{"encoder_arch": "preact_resnet", "model": "image captioner", "dataset": "photos of plants, animals and fungi (iNaturalist)", "train_examples": 77898, "image_size": 64, "crop_scale_min": 0.5, "horizontal_flip": false, "translate": 0.12, "tokenizer": "word", "vocab_size": 2724, "encoder_norm": "groupnorm", "encoder_activation": "prelu", "encoder_weight_standardization": false, "encoder_depths": [2, 3, 3], "encoder_kernel_size": 3, "encoder_stem": "single", "encoder_avg_pool_shortcut": false, "encoder_widths": [64, 128, 256], "fusion": "cross_attention", "decoder_width": 384, "decoder_layers": 7, "decoder_norm": "layernorm", "decoder_norm_position": "pre", "decoder_activation": "relu", "decoder_mlp_ratio": 4, "decoder_head_dim": 48, "decoder_fused_qkv": false, "decoder_bias": "all", "decoder_qk_norm": true, "decoder_parallel_block": false, "decoder_inner_norm": true, "decoder_kv_group_size": 2, "decoder_positions": "learned", "decoder_cross_attention_every": 1, "decoder_tie_embeddings": false, "init": "kaiming_normal", "residual_init": "none", "optimizer": "soap", "beta2": 0.99, "learning_rate": 0.0017, "beta1": 0.9, "shampoo_beta": 0.99, "eps": 1e-08, "precondition_frequency": 10, "max_precond_dim": 512, "one_sided": true, "adamw_lr_other_params": 0.0025, "max_steps": 5600, "batch_size": 128, "epochs": 9.2, "lr_schedule": "wsd", "decay_fraction": 0.2, "final_lr_fraction": 0.1, "warmup_steps": 110, "weight_decay": 0.3, "adamw_weight_decay_other_params": 0}
Rows from block 5 of the image encoder of a small image captioner, named by matrix and row number. Rows with one number belong to one channel. Each number is 128 + 32 x the weight over its row's rms, rounded and kept within 0 to 255. All counts start at 0. Numbers have three digits each.
After each channel's rows are labels from the 100 images, of 14976, where the channel reaches its highest value: "strongest on" is what is common among them. Only what is clearly more common there than usual is listed. The data: photos of plants, animals and fungi (iNaturalist). In brackets: how many of the 100.
# convs0: first 3x3 conv, stride 2 (encoder.blocks.5.convs.0.weight, 256x128x3x3, each kernel summed), inputs 0-63
# convs1: second 3x3 conv (encoder.blocks.5.convs.1.weight, 256x256x3x3, transposed, each kernel summed), outputs 0-63

convs0.91:146088152125122134102082105126144149149171107128084162091132123160134141127107130133104100123072191105206087158160151100146195120138152149075202154131174123094142161120216127116116132135108146
convs1.91:177098095071144122165121112137142106126198124124146164090188167125206119140133126188138154141166131223167155111112155146092066142116133126081180102077071189141128115082132106093066193149134144
strongest on: class Aves (94); order Anseriformes (28); family: Anatidae (28)

convs0.125:110076100082157121061117096148114056091096182129143110163147105105170077110121108120168169147140132114082066097083135125132079129111185131167181152119115144161123167137155164140121126156160087
convs1.125:080136099086095116076109128128117089097144118063095103104132090111133121107127103118119121061187138084151148128140120143125212167136129088100163120130106132200114155100140097178093075152120131
strongest on: order Piciformes (27); family: Picidae (27)

convs0.59:113113106081103080134102084114121145133114057154122101147109132164084140178154067141098128125150176121142099055190120198108104118143142150082119161106122095173117141115091157115157114080165166
convs1.59:112054131089094095122108158122112159105194133138101133116143133117127143121048130118099071125163112076192127183116155135125182129127101199163137116150097183132147234186155155132108148144175149
strongest on: order Piciformes (26); family: Picidae (26)

convs0.120:127087092070104146122141104143181113098126232121129141217158118085141120170169127121070152163099217144103090126109104153067183125082109168091152102119141136075179146157118132090098144182140131
convs1.120:104139119105116126098150119113105169149152097200088133105149046121140118128119128178126173239121173159139184192134116082076113165208158207134179165169166160166138133136119195124157132172079176
strongest on: phylum Arthropoda (61); class Insecta (59)

convs0.162:176131158121107118196134147113166116151116092143109130140105138082120143151166157141128108093130133207066138162103112096127215116097075213146106072113101138133176113147083069092126140122180117
convs1.162:132124138106114139140164155091120094172129110146151130164109161144127096126110138140141109209102125124117124145134119069140152149173105157123111115150183143139139181189109231171140157119156145
strongest on: order Lepidoptera (36)

convs0.191:138135121135114122111145124137133133152143235138160138108156139109113151111092123111180144136087125096149101109050155160179108135124181068161072137051185098149109113134167130106115112136146098
convs1.191:140177121182099089166109145180144051113065164100141147128050111144107119117108094123087121068124137117105146168146132056098138126107098113086100101129135073170100104152125147204083119102096154
strongest on: order Charadriiformes (31)

convs0.122:125067109074165131176158141126141075127109155128157088136136120116134092212132108126103153132065143106086116110163086188135198090076100172106110077188129103134067141163171105113138182122153181
convs1.122:105114134121178132098138126111048167157145048141135154118186092122081128115134151141110181252150201191175121138123121056093126122153090200189182165097173140120181152098201128087166129163119140
strongest on: order Accipitriformes (25)

convs0.81:163150099165162166138095074140097154145108106168159151123092126126116128139101094137125143132144131085197113079130133091063133152160121091129101120021105109105121164187104127127125196065150117
convs1.81:105100067093136112046139157148093107158175133125136167171136120159133132142119107121182070162147091102118100143120059063100108089087114106141128151147122118145106162120113123184115102127115114
strongest on: order Charadriiformes (30)

convs0.79:129183119106178156085142156136150113135092098105157110091128141103181149147113170106144139112142106165105153148095121067185122107129202125150103147151144132139115094070193155104121117101059138
convs1.79:139157160141122143110103070120130078099071130114127140102090173107172065149176127117077141107100143154093113114169108128163170115171117087105152180158103150178118109089159117168079149158077139
strongest on: order Accipitriformes (26)

convs0.38:086158114178109133142106144118091141092123125068141101099118107110165142162145109146119093131086102135182163182154131117193139131144216152156113112183153125135094105110150109151145089102079173
convs1.38:123113155181151126180079125061080121128109148141129159116127158123157119145178143184094178113127109091121105155125142154097115125091132083121064130074085095149138071097169055125132090130098112
strongest on: phylum Chordata (95); class Aves (93)

convs0.36:174105108126087161123127185111106127144105119136144154111119137081165125108102184106108092179114147215113111170183164108170123127099150166172138074172147128095099095127191197157100084163099089
convs1.36:114104121117152176173121127087174107142053081138130106111121134105162106132129124161113186094137111132072116050112123113124092113164151054064173155148171144119088093134124190138138119164117065
strongest on: order Anseriformes (26); family: Anatidae (26)

convs0.25:160166115129071125122139149089113198174163133117133142119176218159100109133128168134101100109095170121166143143169168139110164199188123125047159127124170147120147105095199142113113106133128096
convs1.25:172106158130129147168160178122111128139165119116190131116128170156144143136134101175134098147112118111152176097110159122117133082191131122108214178161085189075104113122109150153086217135154130
strongest on: class Aves (83)

convs0.137:099143140164150125122077139119066134187157103087111202101126105115143183170118102138141137153102113181118091117112093112185135108146085081215077117167150099089083147140123125145140158112157139
convs1.137:130050162115136116160128115138116105109117155101096155109126133134122117174136140115130122088120127191145081131122139103070101082108040074215113069107128109152138125164155096121127081103238107
strongest on: class Aves (96); order Charadriiformes (43)

convs0.50:158090064133200143050153082150097117151124146157173115147101120095109085102151120101101155123198103138123119130135066125120098123092131099213103079125145055091109158145153093150100134102112096
convs1.50:121176101101125153090076118168132202164154141086131168177152144145130136117113099070112169176130095135102084197110118152150115124111091100077098132196120116113145123092143074107091065092084124
strongest on: class: Aves (91); order Charadriiformes (65); family: Scolopacidae (41)

convs0.181:138148122180099152097150076136115167182137138140140167093149105153151091107148135173120065176153097129146203108079157160142076129132153082131085142135092145117119106129090109116164170152152124
convs1.181:114113159154138108153160130143150100104110137112116105128145136095078153157109174094122075067132096073132104130188111160136135079118110113134079113138107112123138120126069110150167117055127055
strongest on: class: Aves (92); order Charadriiformes (35); family: Laridae (28)

convs0.10:178124091079122139126163120133141138156106148091171107094097145143171096184202159140081111136129092170138109175111075177123204110127163149110137082181131099159118129109104101062066101128114108
convs1.10:115157124135106169090113107099063125150121060125140144088083121171109102116132181110085167208090129139135157179131158088103145131160108172110149088130127177144161162129139173148185134179085174
strongest on: order Lepidoptera (39)

convs0.163:096077096108195108142086173137112083084129053174192122162111077106146152124107128107142152086101155130055087138095071090166077155117098117166175143109111108149106144177118128155141142057200140
convs1.163:057088107080191092096156127136135096116157119149116191123131112111109134120122113154174079099176125157131160099125096140179161212105099120134121189168119186176156187166146164179146124138139120
strongest on: order Coleoptera (35); family: Coccinellidae (28); text has "beetle" (27)

convs0.218:115144112120127133166123131101151150086176079164110139184102165116136165157089103136084127170128184155143143072179124104102153130160063167105141104096111163113241132164110134104113177109176136
convs1.218:140084123082129116051156122131150144169129187170108128135111096177132083117102118135131137167137128124130149129119082087119137110130134138172148154165126187109141169159083150143169187173160121
strongest on: phylum Arthropoda (66); order Coleoptera (32); family: Coccinellidae (30)

convs0.88:105121123136157104102154130127105144134107093160160137095096128165174231113143151095150106082152064158119116133114178095193116121135114062158124150119165086139124150101168141115106140088137210
convs1.88:112170149105102100124137132151144053117138073067110113098046136094085050148165127101131103061169110156116140104121110065114179145133086167159145150175085133180124166142101137089152114143096145
strongest on: order Accipitriformes (31); family: Accipitridae (26)

convs0.75:160121110156184155074119095127083110142096118100130154133142122110130144118150106111127145163142108106132127139133071158151096058136100107224085094138117102127100142119130136158150166142148131
convs1.75:130096109121123103076086142139111118127072154110146174146121127177146108104159085097112183157118133158104096184102101139087086063114129128097098141153112111134151173161144128144132111148109098
strongest on: order Charadriiformes (29)

convs0.211:140087124124193190100108144087091130174145105130118176103106144160136126130153150106114134158182127161121146144166118147192107065096107094250106092150157089081061146113151146144133121132128145
convs1.211:161097122128122116168117133132148136106086162137115140134153176121152095156142093095122138127140138182116064065081135129141065114093076110124164141143106117136146085124124120056067095136148100
strongest on: phylum Chordata (93); class Aves (89); order Charadriiformes (29)

convs0.165:138138088128124121114083081164088152147105132107088131125135135108123070128150133139095139094150141128145217144145119141151131173137210099095121122130107124138088118067162103084148117094136143
convs1.165:147154134123138126135101114118152184124142124137130167091147164122132149116086144123119114131135104101147116151124144153159139096107139132116107131115106107100164101098193099147115145068119127
strongest on: phylum Chordata (98); class Aves (95)

convs0.134:125129128156112156150112121151115131123152077139153156182103130122139160170119114089106185150102177137078063098120067126096107131150034128180127084144149131118100150108092146148134135130188177
convs1.134:132077124111110129074140131145113153173143150050097117083146060134113110098137137136180193152124115135156092116098115138092097126124095075166168110145122116089147149137139116133134105141255168
strongest on: order Coleoptera (28); family: Coccinellidae (27)

convs0.182:084249127149124053093142116086077135101136112145117121101103126125141137103118115077154143133098099080151094106104170142115108149210143140142138150151151119162104116117159103163160131102102148
convs1.182:128109090156103143160156083073164104167136161105138104142090179156111092116183151114078092093115081100177129139099136157139168120088083107151071113078092130105106092147142108077114151131162128
strongest on: order Odonata (29)

convs0.34:112243131098128103140141181097099157108160090118067136108100174102146193131121154075096099118125157141060188172124094134140105095161100166154111101143130169152203105107090114142127153131108103
convs1.34:160107112137170155136160102095155122163091200160144114170113135198130064135137121158101114139091116170142157097107153144179163133126098123151129129167184172124122183179111177113153147145145134
strongest on: order Passeriformes (55)

convs0.128:126166104143080123127117079100129128122139087138122129106112184148093119089148110155102088134125094086135121107071189113115156101178117106087150147176176112155113146170117173136183111120178145
convs1.128:141130156192062154187175167148180123166134153126160117139107117189121103118103175145093101089175106071111127155105098106089138087111138136114057091087075117093106137181102124113159185167131097
strongest on: order Odonata (25)

convs0.74:111106141128134170145162141158108139116157077212183153152075141112116187112097162098121107098106104157073142119146115104182055097095079078194145117176112170120090097173116136125159132121174128
convs1.74:128131102095116098128160152162126122127114100109138146132125118089133107142122149163127120087150124112101101095107100167159153105108049112128116195206164145147141107161118155184175124085121072
strongest on: order Anseriformes (25); family: Anatidae (25)

convs0.234:141092134108127146163072120151160125084205126115113062135092123090175099183123138130132156144145107113157120134125154078116082103130200166088118086090137104095182163196152134182139137086104070
convs1.234:122130106094136132060093089106052173160151169135095155130201106117194122102152129129224137159152125194120155161142104115105079183081122092136157133117110069199099125136193116152110125141091196
strongest on: order Lepidoptera (32)

convs0.186:135114096038085129091110104103087128084147120130127177169127168102093056109094124120108116155133183132119122129131162129117113087103171128148163170154140113095108182126149160153179168171101103
convs1.186:117122097092132133200161107119160137068143103157156141146160139123102156148066166118093098124197136136189143147108163107138131169125168157099129104092128131109097074124078138096106151152130066
strongest on: order Odonata (27)

convs0.169:074095116114111099115103144134104116091126077121106129133161105140117146136147138140128111097074159131141058134195135136188173072175130149136207127230165152155094144093178163141156112090126200
convs1.169:141115158108115120170134151092109102092139127108120141096120133133184114120179160190106170086169123112130159146069158141086158150123121142134151155113116135118119141150143132132154135140164139
strongest on: class: Aves (89); order Anseriformes (38); family: Anatidae (38)

convs0.253:180167090077161145061135104086144098098107151126187111176158186125177118180145126164128120109159144153118148127097158124130162116090153172093143105169136084151154191110159107056066136151118114
convs1.253:127116160124123161099161119120092147186155078142150144124108132171083116145132104144085122150138140136130125121121109117159211112191126097089114130184149136097141162092124116087113166198145125
strongest on: order: Lepidoptera (35); kingdom Plantae (29); phylum Tracheophyta (29); class Magnoliopsida (28)

convs0.196:169152166127195139072168120092137113079086131129138115120100142126124200143115158123160102125162136117116122111067140083140171087119136142166113130112113148196118233135129154111091135137129116
convs1.196:126134191144113154137092124204166100133106160129154150142082165158103108123148106137099167122160144116103114105123097101107221119135144122096138199157121148154103199098115179118146161178101143
strongest on: order Lepidoptera (34); class Magnoliopsida (25)

convs0.153:112102171071093131144101099138100157089049129085138146179167123125145083172168135110139160175137183142114114112165098125059098093116140144085148184111120111100130162109098175133120129148137128
convs1.153:071083071131073087097113168042064093126150112128121125135100092123136119154134141127107120175135115090184137152147089181098079147186129182144208123126131191152129170085109141179134110184152139
strongest on: phylum Arthropoda (76); class Insecta (73)

convs0.220:139083122137121134086100090144087139216099178129160231106120110147143102155179118111113114172203117150147096113092149166113152114092130113161060103091119115107110154138120158127125169137165098
convs1.220:120170081139114141109151199122122187129121095144066096146082146084120148113108146094148031111143154122107103178140119122073109094123143148135129116095161083106118119118173143181116128068112119
strongest on: order Charadriiformes (37); order Pelecaniformes (26)

convs0.69:114091128086163170109106138094096151098141081181122102149082096101189095101116139121120131191107168102098109131158080095094120121077114155093146115118076139101163189097145107132123134123114096
convs1.69:122092107053143095085138097045133173121158070130155148153205122092159163142116111148131104196121145193157148137102127142147135156105121150134124142118128225183121115107151123128158129158127101
strongest on: order Coleoptera (49); family: Coccinellidae (42); text has "ladybird" (32)

convs0.244:143076168095160133104162121145182115182140129178181190114090120128140183131176141115140135073160102124112131145075106115123134105070128077171121161085130095105097114182104144120102156174164137
convs1.244:105181138125098131085121118178133120108147082074090125133112141067122105103093182119169140088178136113111123131136129097119172175209115221134155147197150135161127131096092151142120142120075153
strongest on: order Charadriiformes (33)

convs0.194:133079121083146160131190106157179081173095169156182193113081121121169140089165120091122141096165101086112129135099136144134167110075133121151096120105150092115085099168124131106144190174146143
convs1.194:083217082169106147057137121110095129108118070080104129126101146083115090109104171086132108115154141103114133126169140110128164149178144216112134167134170139146127108103126126176136133148033136
strongest on: order Charadriiformes (42)

convs0.78:116142170131108142115128115131090101192127137101132228113109138121131080133167132182115071190143104120117184101083133133110062073125142082137072178139127128129095125124076140147205123180224141
convs1.78:122110128143127075155133157109116149106084146086120057138132134114116145156104183066134081090164108093169104100158089165077112097126115146151096113102148079104133095155113110187142144099152065
strongest on: order Charadriiformes (30)

convs0.255:153125119129138121122130102148104167214151124119117175154125144131111105096141128122116129155176142146134165175127107107133163101109100095209113154174168084122126149090122096099110146148097101
convs1.255:143097143108121095166156165166157109145119144141136114178109169122110131155141154104078151122131108098097103128047109179175132092165129102087070130161084098036110097082059121078078088080181113
strongest on: class: Aves (95); order Charadriiformes (56); family: Scolopacidae (28)

convs0.216:127187086138142168153114100157107144204155120121142202095093196131166110120146142163097091123134106184117212144154135117189083095148139111155111113169159121123095092091158155058185132077133155
convs1.216:141128127114092137159187119088112140118114144069138123061163196099150113200159165100137114108103124104137108130058138159161134064156058087169097142138114095058130072136128071148128159145115101
strongest on: phylum Chordata (99); class Aves (97); order: Anseriformes (25); family: Anatidae (25)

convs0.31:099126180105081132152146136135083162136081079118177087144147128106183094162127195115147076138073124155043146158176137077158131121105141129118128113131094130108147083111069115145118108086134132
convs1.31:119146102129119135104147140111092062091110087123082137156090125114148131126171134114171060127111113130156136099194110161150089122153113131176163155127153138151137138147120175176206097099227104
strongest on: phylum Arthropoda (74); class Insecta (70); order Coleoptera (25)

convs0.205:112112135178113164115118127108090126138100141158169171082102124167155105087141166109131066176109083138133134134168173134199075097097087093210105074164125171115070145134142141161142122098166145
convs1.205:105125109156092117136169134115133079133092137100125111105134130111086133147177134106109133091148100097089076106085133142129107106090092056116100160127105078110108117118122110146165071131098065
strongest on: class: Aves (91); order Anseriformes (30); family: Anatidae (30)

convs0.116:114231149130137101116175165145148172123076133098052117115079091105153158125131149072110135118150121133080221163115096135156115110154141117142132129132097193161180084090109107144128138124135120
convs1.116:169154132143135154121119068139150137128112211146122121159111153213130058122156104139097120151095110136117122108148153150185152102139104135187136199189150140145152170116154167154151103126079112
strongest on: order Passeriformes (66)

convs0.77:145169102120117132085095142126102123094129203102175096088134146091175033139169121144125110167112079073188145158126143149104142137119167117098094097147125110106139174117182076129127102127120068
convs1.77:104126144152115120113097054038079137174151101091120160152100148139097149131158108108103113182113118144140133178117093120108109116084101100081072103096098157116109106060177058106150149139049107
strongest on: order Lepidoptera (31)

convs0.12:144116180110132131170159159133139200140117118164082138128132145168106112089136153148136164156137088123084217150153121130165119089069064108172115113150121106130078120098105106143129117154114129
convs1.12:150133157145127113128107132169162121133140138140137111125146160126097147090152150109129201135118106070089111058112112236196121183077182097071125136141106110076153117120081087108080124081233205
strongest on: class: Aves (93); order Anseriformes (33); family: Anatidae (33)

convs0.90:098129091049173093096139120091110076122107115147135113157168148149147126097179113149177142111104138091061092080129120139132098095119141132121172138169134106235126165116131171088140165094131131
convs1.90:106139174102122113106160146102119103094145130088134085126104105138117167142139135140124125087189113112168159125126138168089255140162168117123124102108142143137123237157156089152153168171154168
strongest on: order Piciformes (39); family: Picidae (39); text has "woodpecker" (35)

convs0.108:117102166151172138133148116098114133121116157108114246103096113095131124112127100126141151157130094117144116110117107107121113100099173098206085130080123124155100145098136152122155134195152077
convs1.108:118133094126124097133084156119154169098097131097077091149147113112131130121090126093129144123162095083118097177173057193133135045121188131092127172075162099110137087139123164194090086097183121
strongest on: order Charadriiformes (30)

convs0.136:120142104209151155123077127133110143132161131074135182133114081118159176147115106093119169156143126142223116146135125094140111116250169104170099160098162154103141121108142135138140135131101135
convs1.136:159081127132142128119099055114102100101080207116102137087089130106178083157140099135107172032097112146114115199107121079127104083088149122128154150115085133146118097126106123105079111159088149
strongest on: order Passeriformes (51)

convs0.242:123117126114116148108127154109139120148161136167102192155153133118170080178153123131108150160191136167121109133131172161117166091099087164152131115191107116092155168097133145119126182166133156
convs1.242:145082121115143122128189154087079155140134081142136098133179130084096126114154180120101078231150157164154128106113103145144111096141132133179147084116165095057142090088169115084130118103245142
strongest on: phylum Chordata (92); class Aves (91)