{
  "crop_scale_min": 0.5,
  "translate": 0.12,
  "encoder_depths": [2, 3, 3],
  "decoder_bias": "all",
  "init": "kaiming_normal"
}
Rows from block 5 of the image encoder of a small image captioner, named by matrix and row number. Rows with one number belong to one channel. Each number is 128 + 32 x the weight over its row's rms, rounded and kept within 0 to 255. All counts start at 0.
After each channel's rows are labels from the 100 images, of 14976, where the channel reaches its highest value: "strongest on" is what is common among them; "colour at peak" is the nearest of a few named colours to the mean colour under the peak. Only what is clearly more common there than usual is listed. The data: photos of plants, animals and fungi (iNaturalist).
# convs0: first 3x3 conv, stride 2 (encoder.blocks.5.convs.0.weight, 256x128x3x3, each kernel summed), inputs 0-63
# convs1: second 3x3 conv (encoder.blocks.5.convs.1.weight, 256x256x3x3, transposed, each kernel summed), outputs 0-63

convs0.229 [127 177 191 182 148 104  93 116 106 146 100 189 192 116 179 135 133 127  72 149 141 175 136 140  89  91 157 112 185 107 150 155  96 108 124 123 127  64 137  81 153  97 158 162 176  57 134  92 141  77 144 143 134 132 158 118 119 147 142 119 116  89 134 118]
convs1.229 [113 137 201 208  98 122 191 110  93 165 184  75 110  84 159  37 123 129 129 101 138 105 121 141 139 192 160 126 116  88  46 147 107  95 109 112 129 133  93  83  84 102  90 117 126 123 159 121 174 139 107  96 144  93 113 101  76 111 157 152 129  93 118 122]
strongest on: class Aves; order Charadriiformes
colour at peak: grey

convs0.222 [136 169 116  71 111 167 133 108 155 123 136 133 123 109  76  91 145  99  85 101 145  73 161  46 184 184 116 151 121 132 171 124 121 197 103 155 137 132 116 118 144  79  52 109 184 126 122 131  89 171 115 114 136 175 115 147 144  94 130 103 139  99  82 105]
convs1.222 [103 122  92  98 131 164 105 100  88  36  67 182 155 107 107 126 119 128 126 132 100 148 190 156 130 108 168 107 147 143 163  54 137 186 102 159 150 178 124 174 159 145 173 130 114 116  98  98 131 129 129 121 170 102 133 105 203 156 180 179 127 181  56 116]
strongest on: phylum Arthropoda
colour at peak: brown

convs0.56 [117 101 140 147 111 123 147 115 122 185 100  91 110 142  96 171 148 235 112  67 114 122 177 118 100 112 111 141 131  93 110 101  83 120 106 151 150 112 153  95 152 113 142  93  78 119 188  99 113 116 150 146 122 117 108 152 125 115 180 147 142 171 142 114]
convs1.56 [120 145 149 140 113 152 147 165 119 123 155 160 112 125 141 104  90 145 105 121 121 101  91 147 108 141 171 116 127 152 112 154  67  68 113 106 126 143 139 175 155 133 164  95 164  86 120  32 131  86 113 113 121 117  85 102 108  65 118 107 110 104 102 105]
strongest on: class Aves; order Anseriformes; family: Anatidae
colour at peak: grey

convs0.14 [121 112  74 116 119 118 151  98  69 131  79 152 190 128 183 118  90 155 125 109 101 135 126  76 130 141 106 108 159 174 156 166 129 115 166 130 135 139 176 153 140 130 170 140 236 104 138  73 163  84 119  91 129  81 136 111 118 150 148 178 159  75 122 127]
convs1.14 [122 151 141 165 152 148 158 134  86 123 153 145  89 114 147 180 132  89 126 129 161 110 125 104 139 126 123  70 107  89 134 154 136 116 162 135 123 162 141  80 157 112 152 106 134 167 161 106 114 121 104  94 113 151  80  98 117 114 155  97 130 110  67 123]
strongest on: class Aves; order Charadriiformes
colour at peak: grey

convs0.42 [156 104 122 103 125 131  96 137  59 145 144 182 230 131 179 149 168 120 128 171 160 164  88  43 109 157 133 128 106  95 138 153  89 138 136 183 142 127 117 187 138 142  96  89 140 107 132  80 123 120 142  79  73  87  80  99 139 120 113 153 142  87 122 124]
convs1.42 [147 164 114 160 141 118 131 144 138 148 135 112 137 128 119 141 153 132 160  94 177 145  99 134  97 114 167  56  88 107 183 129 170  80 161 101 146 152 141 104 137  85 102 161  81 174 145 110  99 187 112  86  52 148 128 120  60 112 139 130 136  57 112  56]
strongest on: class Aves; phylum Chordata; order Charadriiformes
colour at peak: grey

convs0.203 [114  78  82  82 139  86 169 145 178 146 135 123 136 121 146 169 142 129 158 201 131 132 126 133 158 155 132 155 119 130 134  83 146 128  87  98 166 172 114 154 174 159  97 129 134 173 105 135 145 188 139 135 105 106  95 130 152 149 121 160 110  89 142 151]
convs1.203 [ 77 143 134 130 174 146 143 151 146 132 105 150 115 120 120 156 154 165 137 129 114 118 158 195 119 121 185 182 142 167 154 161 175 101 148 130 135 134 167 135  66 154 107 156 158 181 127 105 186 148 205 142 139 101  97 149 162 134 149 149 139 134 102 116]
strongest on: order Anseriformes; family: Anatidae
colour at peak: brown

convs0.94 [ 97  74 125 116 188 139  76 107 126 132 117  93 124 158 127 115 159 245 135 104  87 106 157 164 103 136  97 119 127 161 154 130 114 133 163  93 139  98 108 103 184 121  85 114 149 109 235 141 139 116 166  92  75 106 135 139 149 109 157 135 141 171 128 149]
convs1.94 [116 106 123 106 141  95 143  97  74 164 111 114  79  84 151 136  94 147 102 102 121  88 139 109 134 123 135 119 121 166  47 141 124 165 118 142 185 106 119  98 148 132 147 122 131 147  94 102 119 162 125 130 198 131 134 133 137 135 132  70  74 171  53  97]
strongest on: class Aves; order Charadriiformes
colour at peak: grey

convs0.199 [115 117  77  72  80  85 179 156 134 176 161 124 149 109 135  98 120 141 143 161 140  77 107 144 176 160 128 162 100 127 107  97 185 166  66 118 137 165  98 148 122 153 130 133 184 204  91 148 120 156 102 151 138 116 116 116  83 119  74 127 127  87 156 140]
convs1.199 [121 181  76  75 155 122 127 116 166  79  84 162 129 121 163 173 129 145 114 117 134 150 145 139 147  59 139 160 164 136 226 117 117 101 151 143 137 200 154 150 127 171 140 128 107 194 153 121 110 155 195 136 163 145 146 159 160 157 214 146 163 122 121 159]
strongest on: order Lepidoptera
colour at peak: brown

convs0.214 [155 110  77 132  98 193  98 108  83 139 148 179 218 137 136 178 162 119 139 119 165 126 157  85 124 164 138 139 104  98 163 187 117 182 116 184 161 136 130 140 113 126 138 129 106 129 145 102 153 173 147 112  64 116 130  84 131 127 105 128 144 119 170  68]
convs1.214 [124 117 120 132 122 123 122 184 160 113 121 155 134 141  89 111 127 109 130 143 201  85 121 121 163 120 168  57 131  82 124 113 135 124 129 108 154  80 135 135 129 108 103 168  76 105 166 156 125 193 119 114  46 109  97  95  72 123 124 131 121  90 117  68]
strongest on: class Aves; order Charadriiformes
colour at peak: pink

convs0.97 [ 87  75  98 144  61  88 191 155 151 180  78 174 110 112  79 151 157 120 191 131 154  64  91 144 113  74 157  80 108 110 135  96 172 159  82 130 136 184 100 145 103  76 191 133  75 142 131 161 128 138 136 172 144 146 113  70 115 107 139 155 136  82 158 105]
convs1.97 [106 103  86 142 119 107 127 148 149 138 126 127 124 114 122 153 169 148 110 117  80 144 134 166  96 127  99 143  99 132 183 127 100 105 120 131 135 108 172 205 153 120 144 140  66 127 134  98 159 172 155 149 130 136 136 200 127 133 194 159 123 147 137 120]
strongest on: order Coleoptera; family: Coccinellidae
colour at peak: brown

convs0.112 [102 129  89  97 114  77 189 129 133 114  91 165 121 129  56 147 148  76 117  94 100 126 161 121 142 145 140 105 130 143 100  81 101 125  76 108 102 184  95 136 111 140 117 128  96 148  99 157 109 126 108 115 159 110 167 160  88  97 111 149 154  67 210 137]
convs1.112 [ 82  92 133  68 139 139 100 147 138  84 108 118 155 203  65 139 141 134 119 132 142 141 113 102 160 130 140 128 119  70 205 164  94 129 168 129 114 120 107 105 105 186 141 132  92 165 186 114 125 104 143 152 117 165 238 169 166 157 141 176 109 122 237 133]
strongest on: phylum Arthropoda; class Insecta; order Coleoptera
colour at peak: brown

convs0.201 [123 105 113 127  69 116 119  81 134 124  91 129 149  77 119  71  84 144 116 108 124 114 105 137 113 119 121 128  99  91 103 103 149 136 174  93 132 160 163 199 143 184 190 155 130 135  80 164 108 173 206 144 147 122 136 107 163 138 154 111 127 115 139 158]
convs1.201 [124 158 149 199 166 133 173 155 150 109 126 128 148 145  91 140 107 165 150 135 150 179 178 101 126 113 112 137 132 103 156 152 110 109 146 124 123 133  98 131 104  99 133 138 154 130 142  98 125 102 107 170 110 115 146 127 122 146 108 129 113 193 120  94]
strongest on: class Aves
colour at peak: grey

convs0.0 [174 107 122 163 144 197 136 116 109 158  78 118 109 132 116 161 169 127 103  32  85  99 136 134 138 148 111  99  93 134 162 130 121 103 146 123 135 100  86 116 138 101 109  99  92  84 181 113  65  93 114 107 120  94 130 148 145 122 183 140 163 116 144 111]
convs1.0 [113 126  76 115 117 114  72  78  95 161 104 165 139 141 115  75 130 144 118 147 106 140 147 138 114 147 140 118 178 159 143  94  97 146  79 121 197 133  93 120 164  94 171  89 110 133  65 137 152 142  90 104 178 139 151 118 150 123 147 132 108 164  97 155]
strongest on: phylum Arthropoda
colour at peak: brown

convs0.121 [ 90 241 122 183 131 131 107  98 110  94  97 206 111 114  80 130 123 110 149 128 121 121 142 134 132  96 152 103 133  83 141 108 164 119  94 134 108 132 119  76 124 105 192 170  83  79 142 172 130  98 128 187 125 187  92 142 140 112 155 152 152 110 144 130]
convs1.121 [146  78 116 107 120 118  78 159 137 131 139 114 142 144 142 107 124 114 167 137 101 198  99 120 107 149 120 145 129  78 106  78 105 103 160 153 162 162  97 197 151 124  88 121  79  96 114 163 148  99 106 174 145 129 125 118  87 148 153 172 122 108 215  99]
strongest on: order Coleoptera; family: Coccinellidae; text has "ladybird"
colour at peak: brown

convs0.212 [120 127  77 181  91 105  69 125 132 159 138 139 139 109 134  89 155  86 116 124 112  86 143  89 150 175 107 123  82  93 133 114 114 146 184 137 159 182 130 147 122 145 122 167 160 189 112 120 103 226 130 139 114 172 115  95 174  75 157 106 114  98  89 105]
convs1.212 [133 125  91 125 127 152 100 137 123 101  97 172 149 140  91 118 138 160 168 116 131 184 151 159 120 153 158 142 121 168 203 115 100 100 115 106 158 116 132 182  85  84 106 126  98  79 122  77 105 131  80 118  64 132 134  88 140  64 110 132  74  97  95 109]
strongest on: class Aves
colour at peak: brown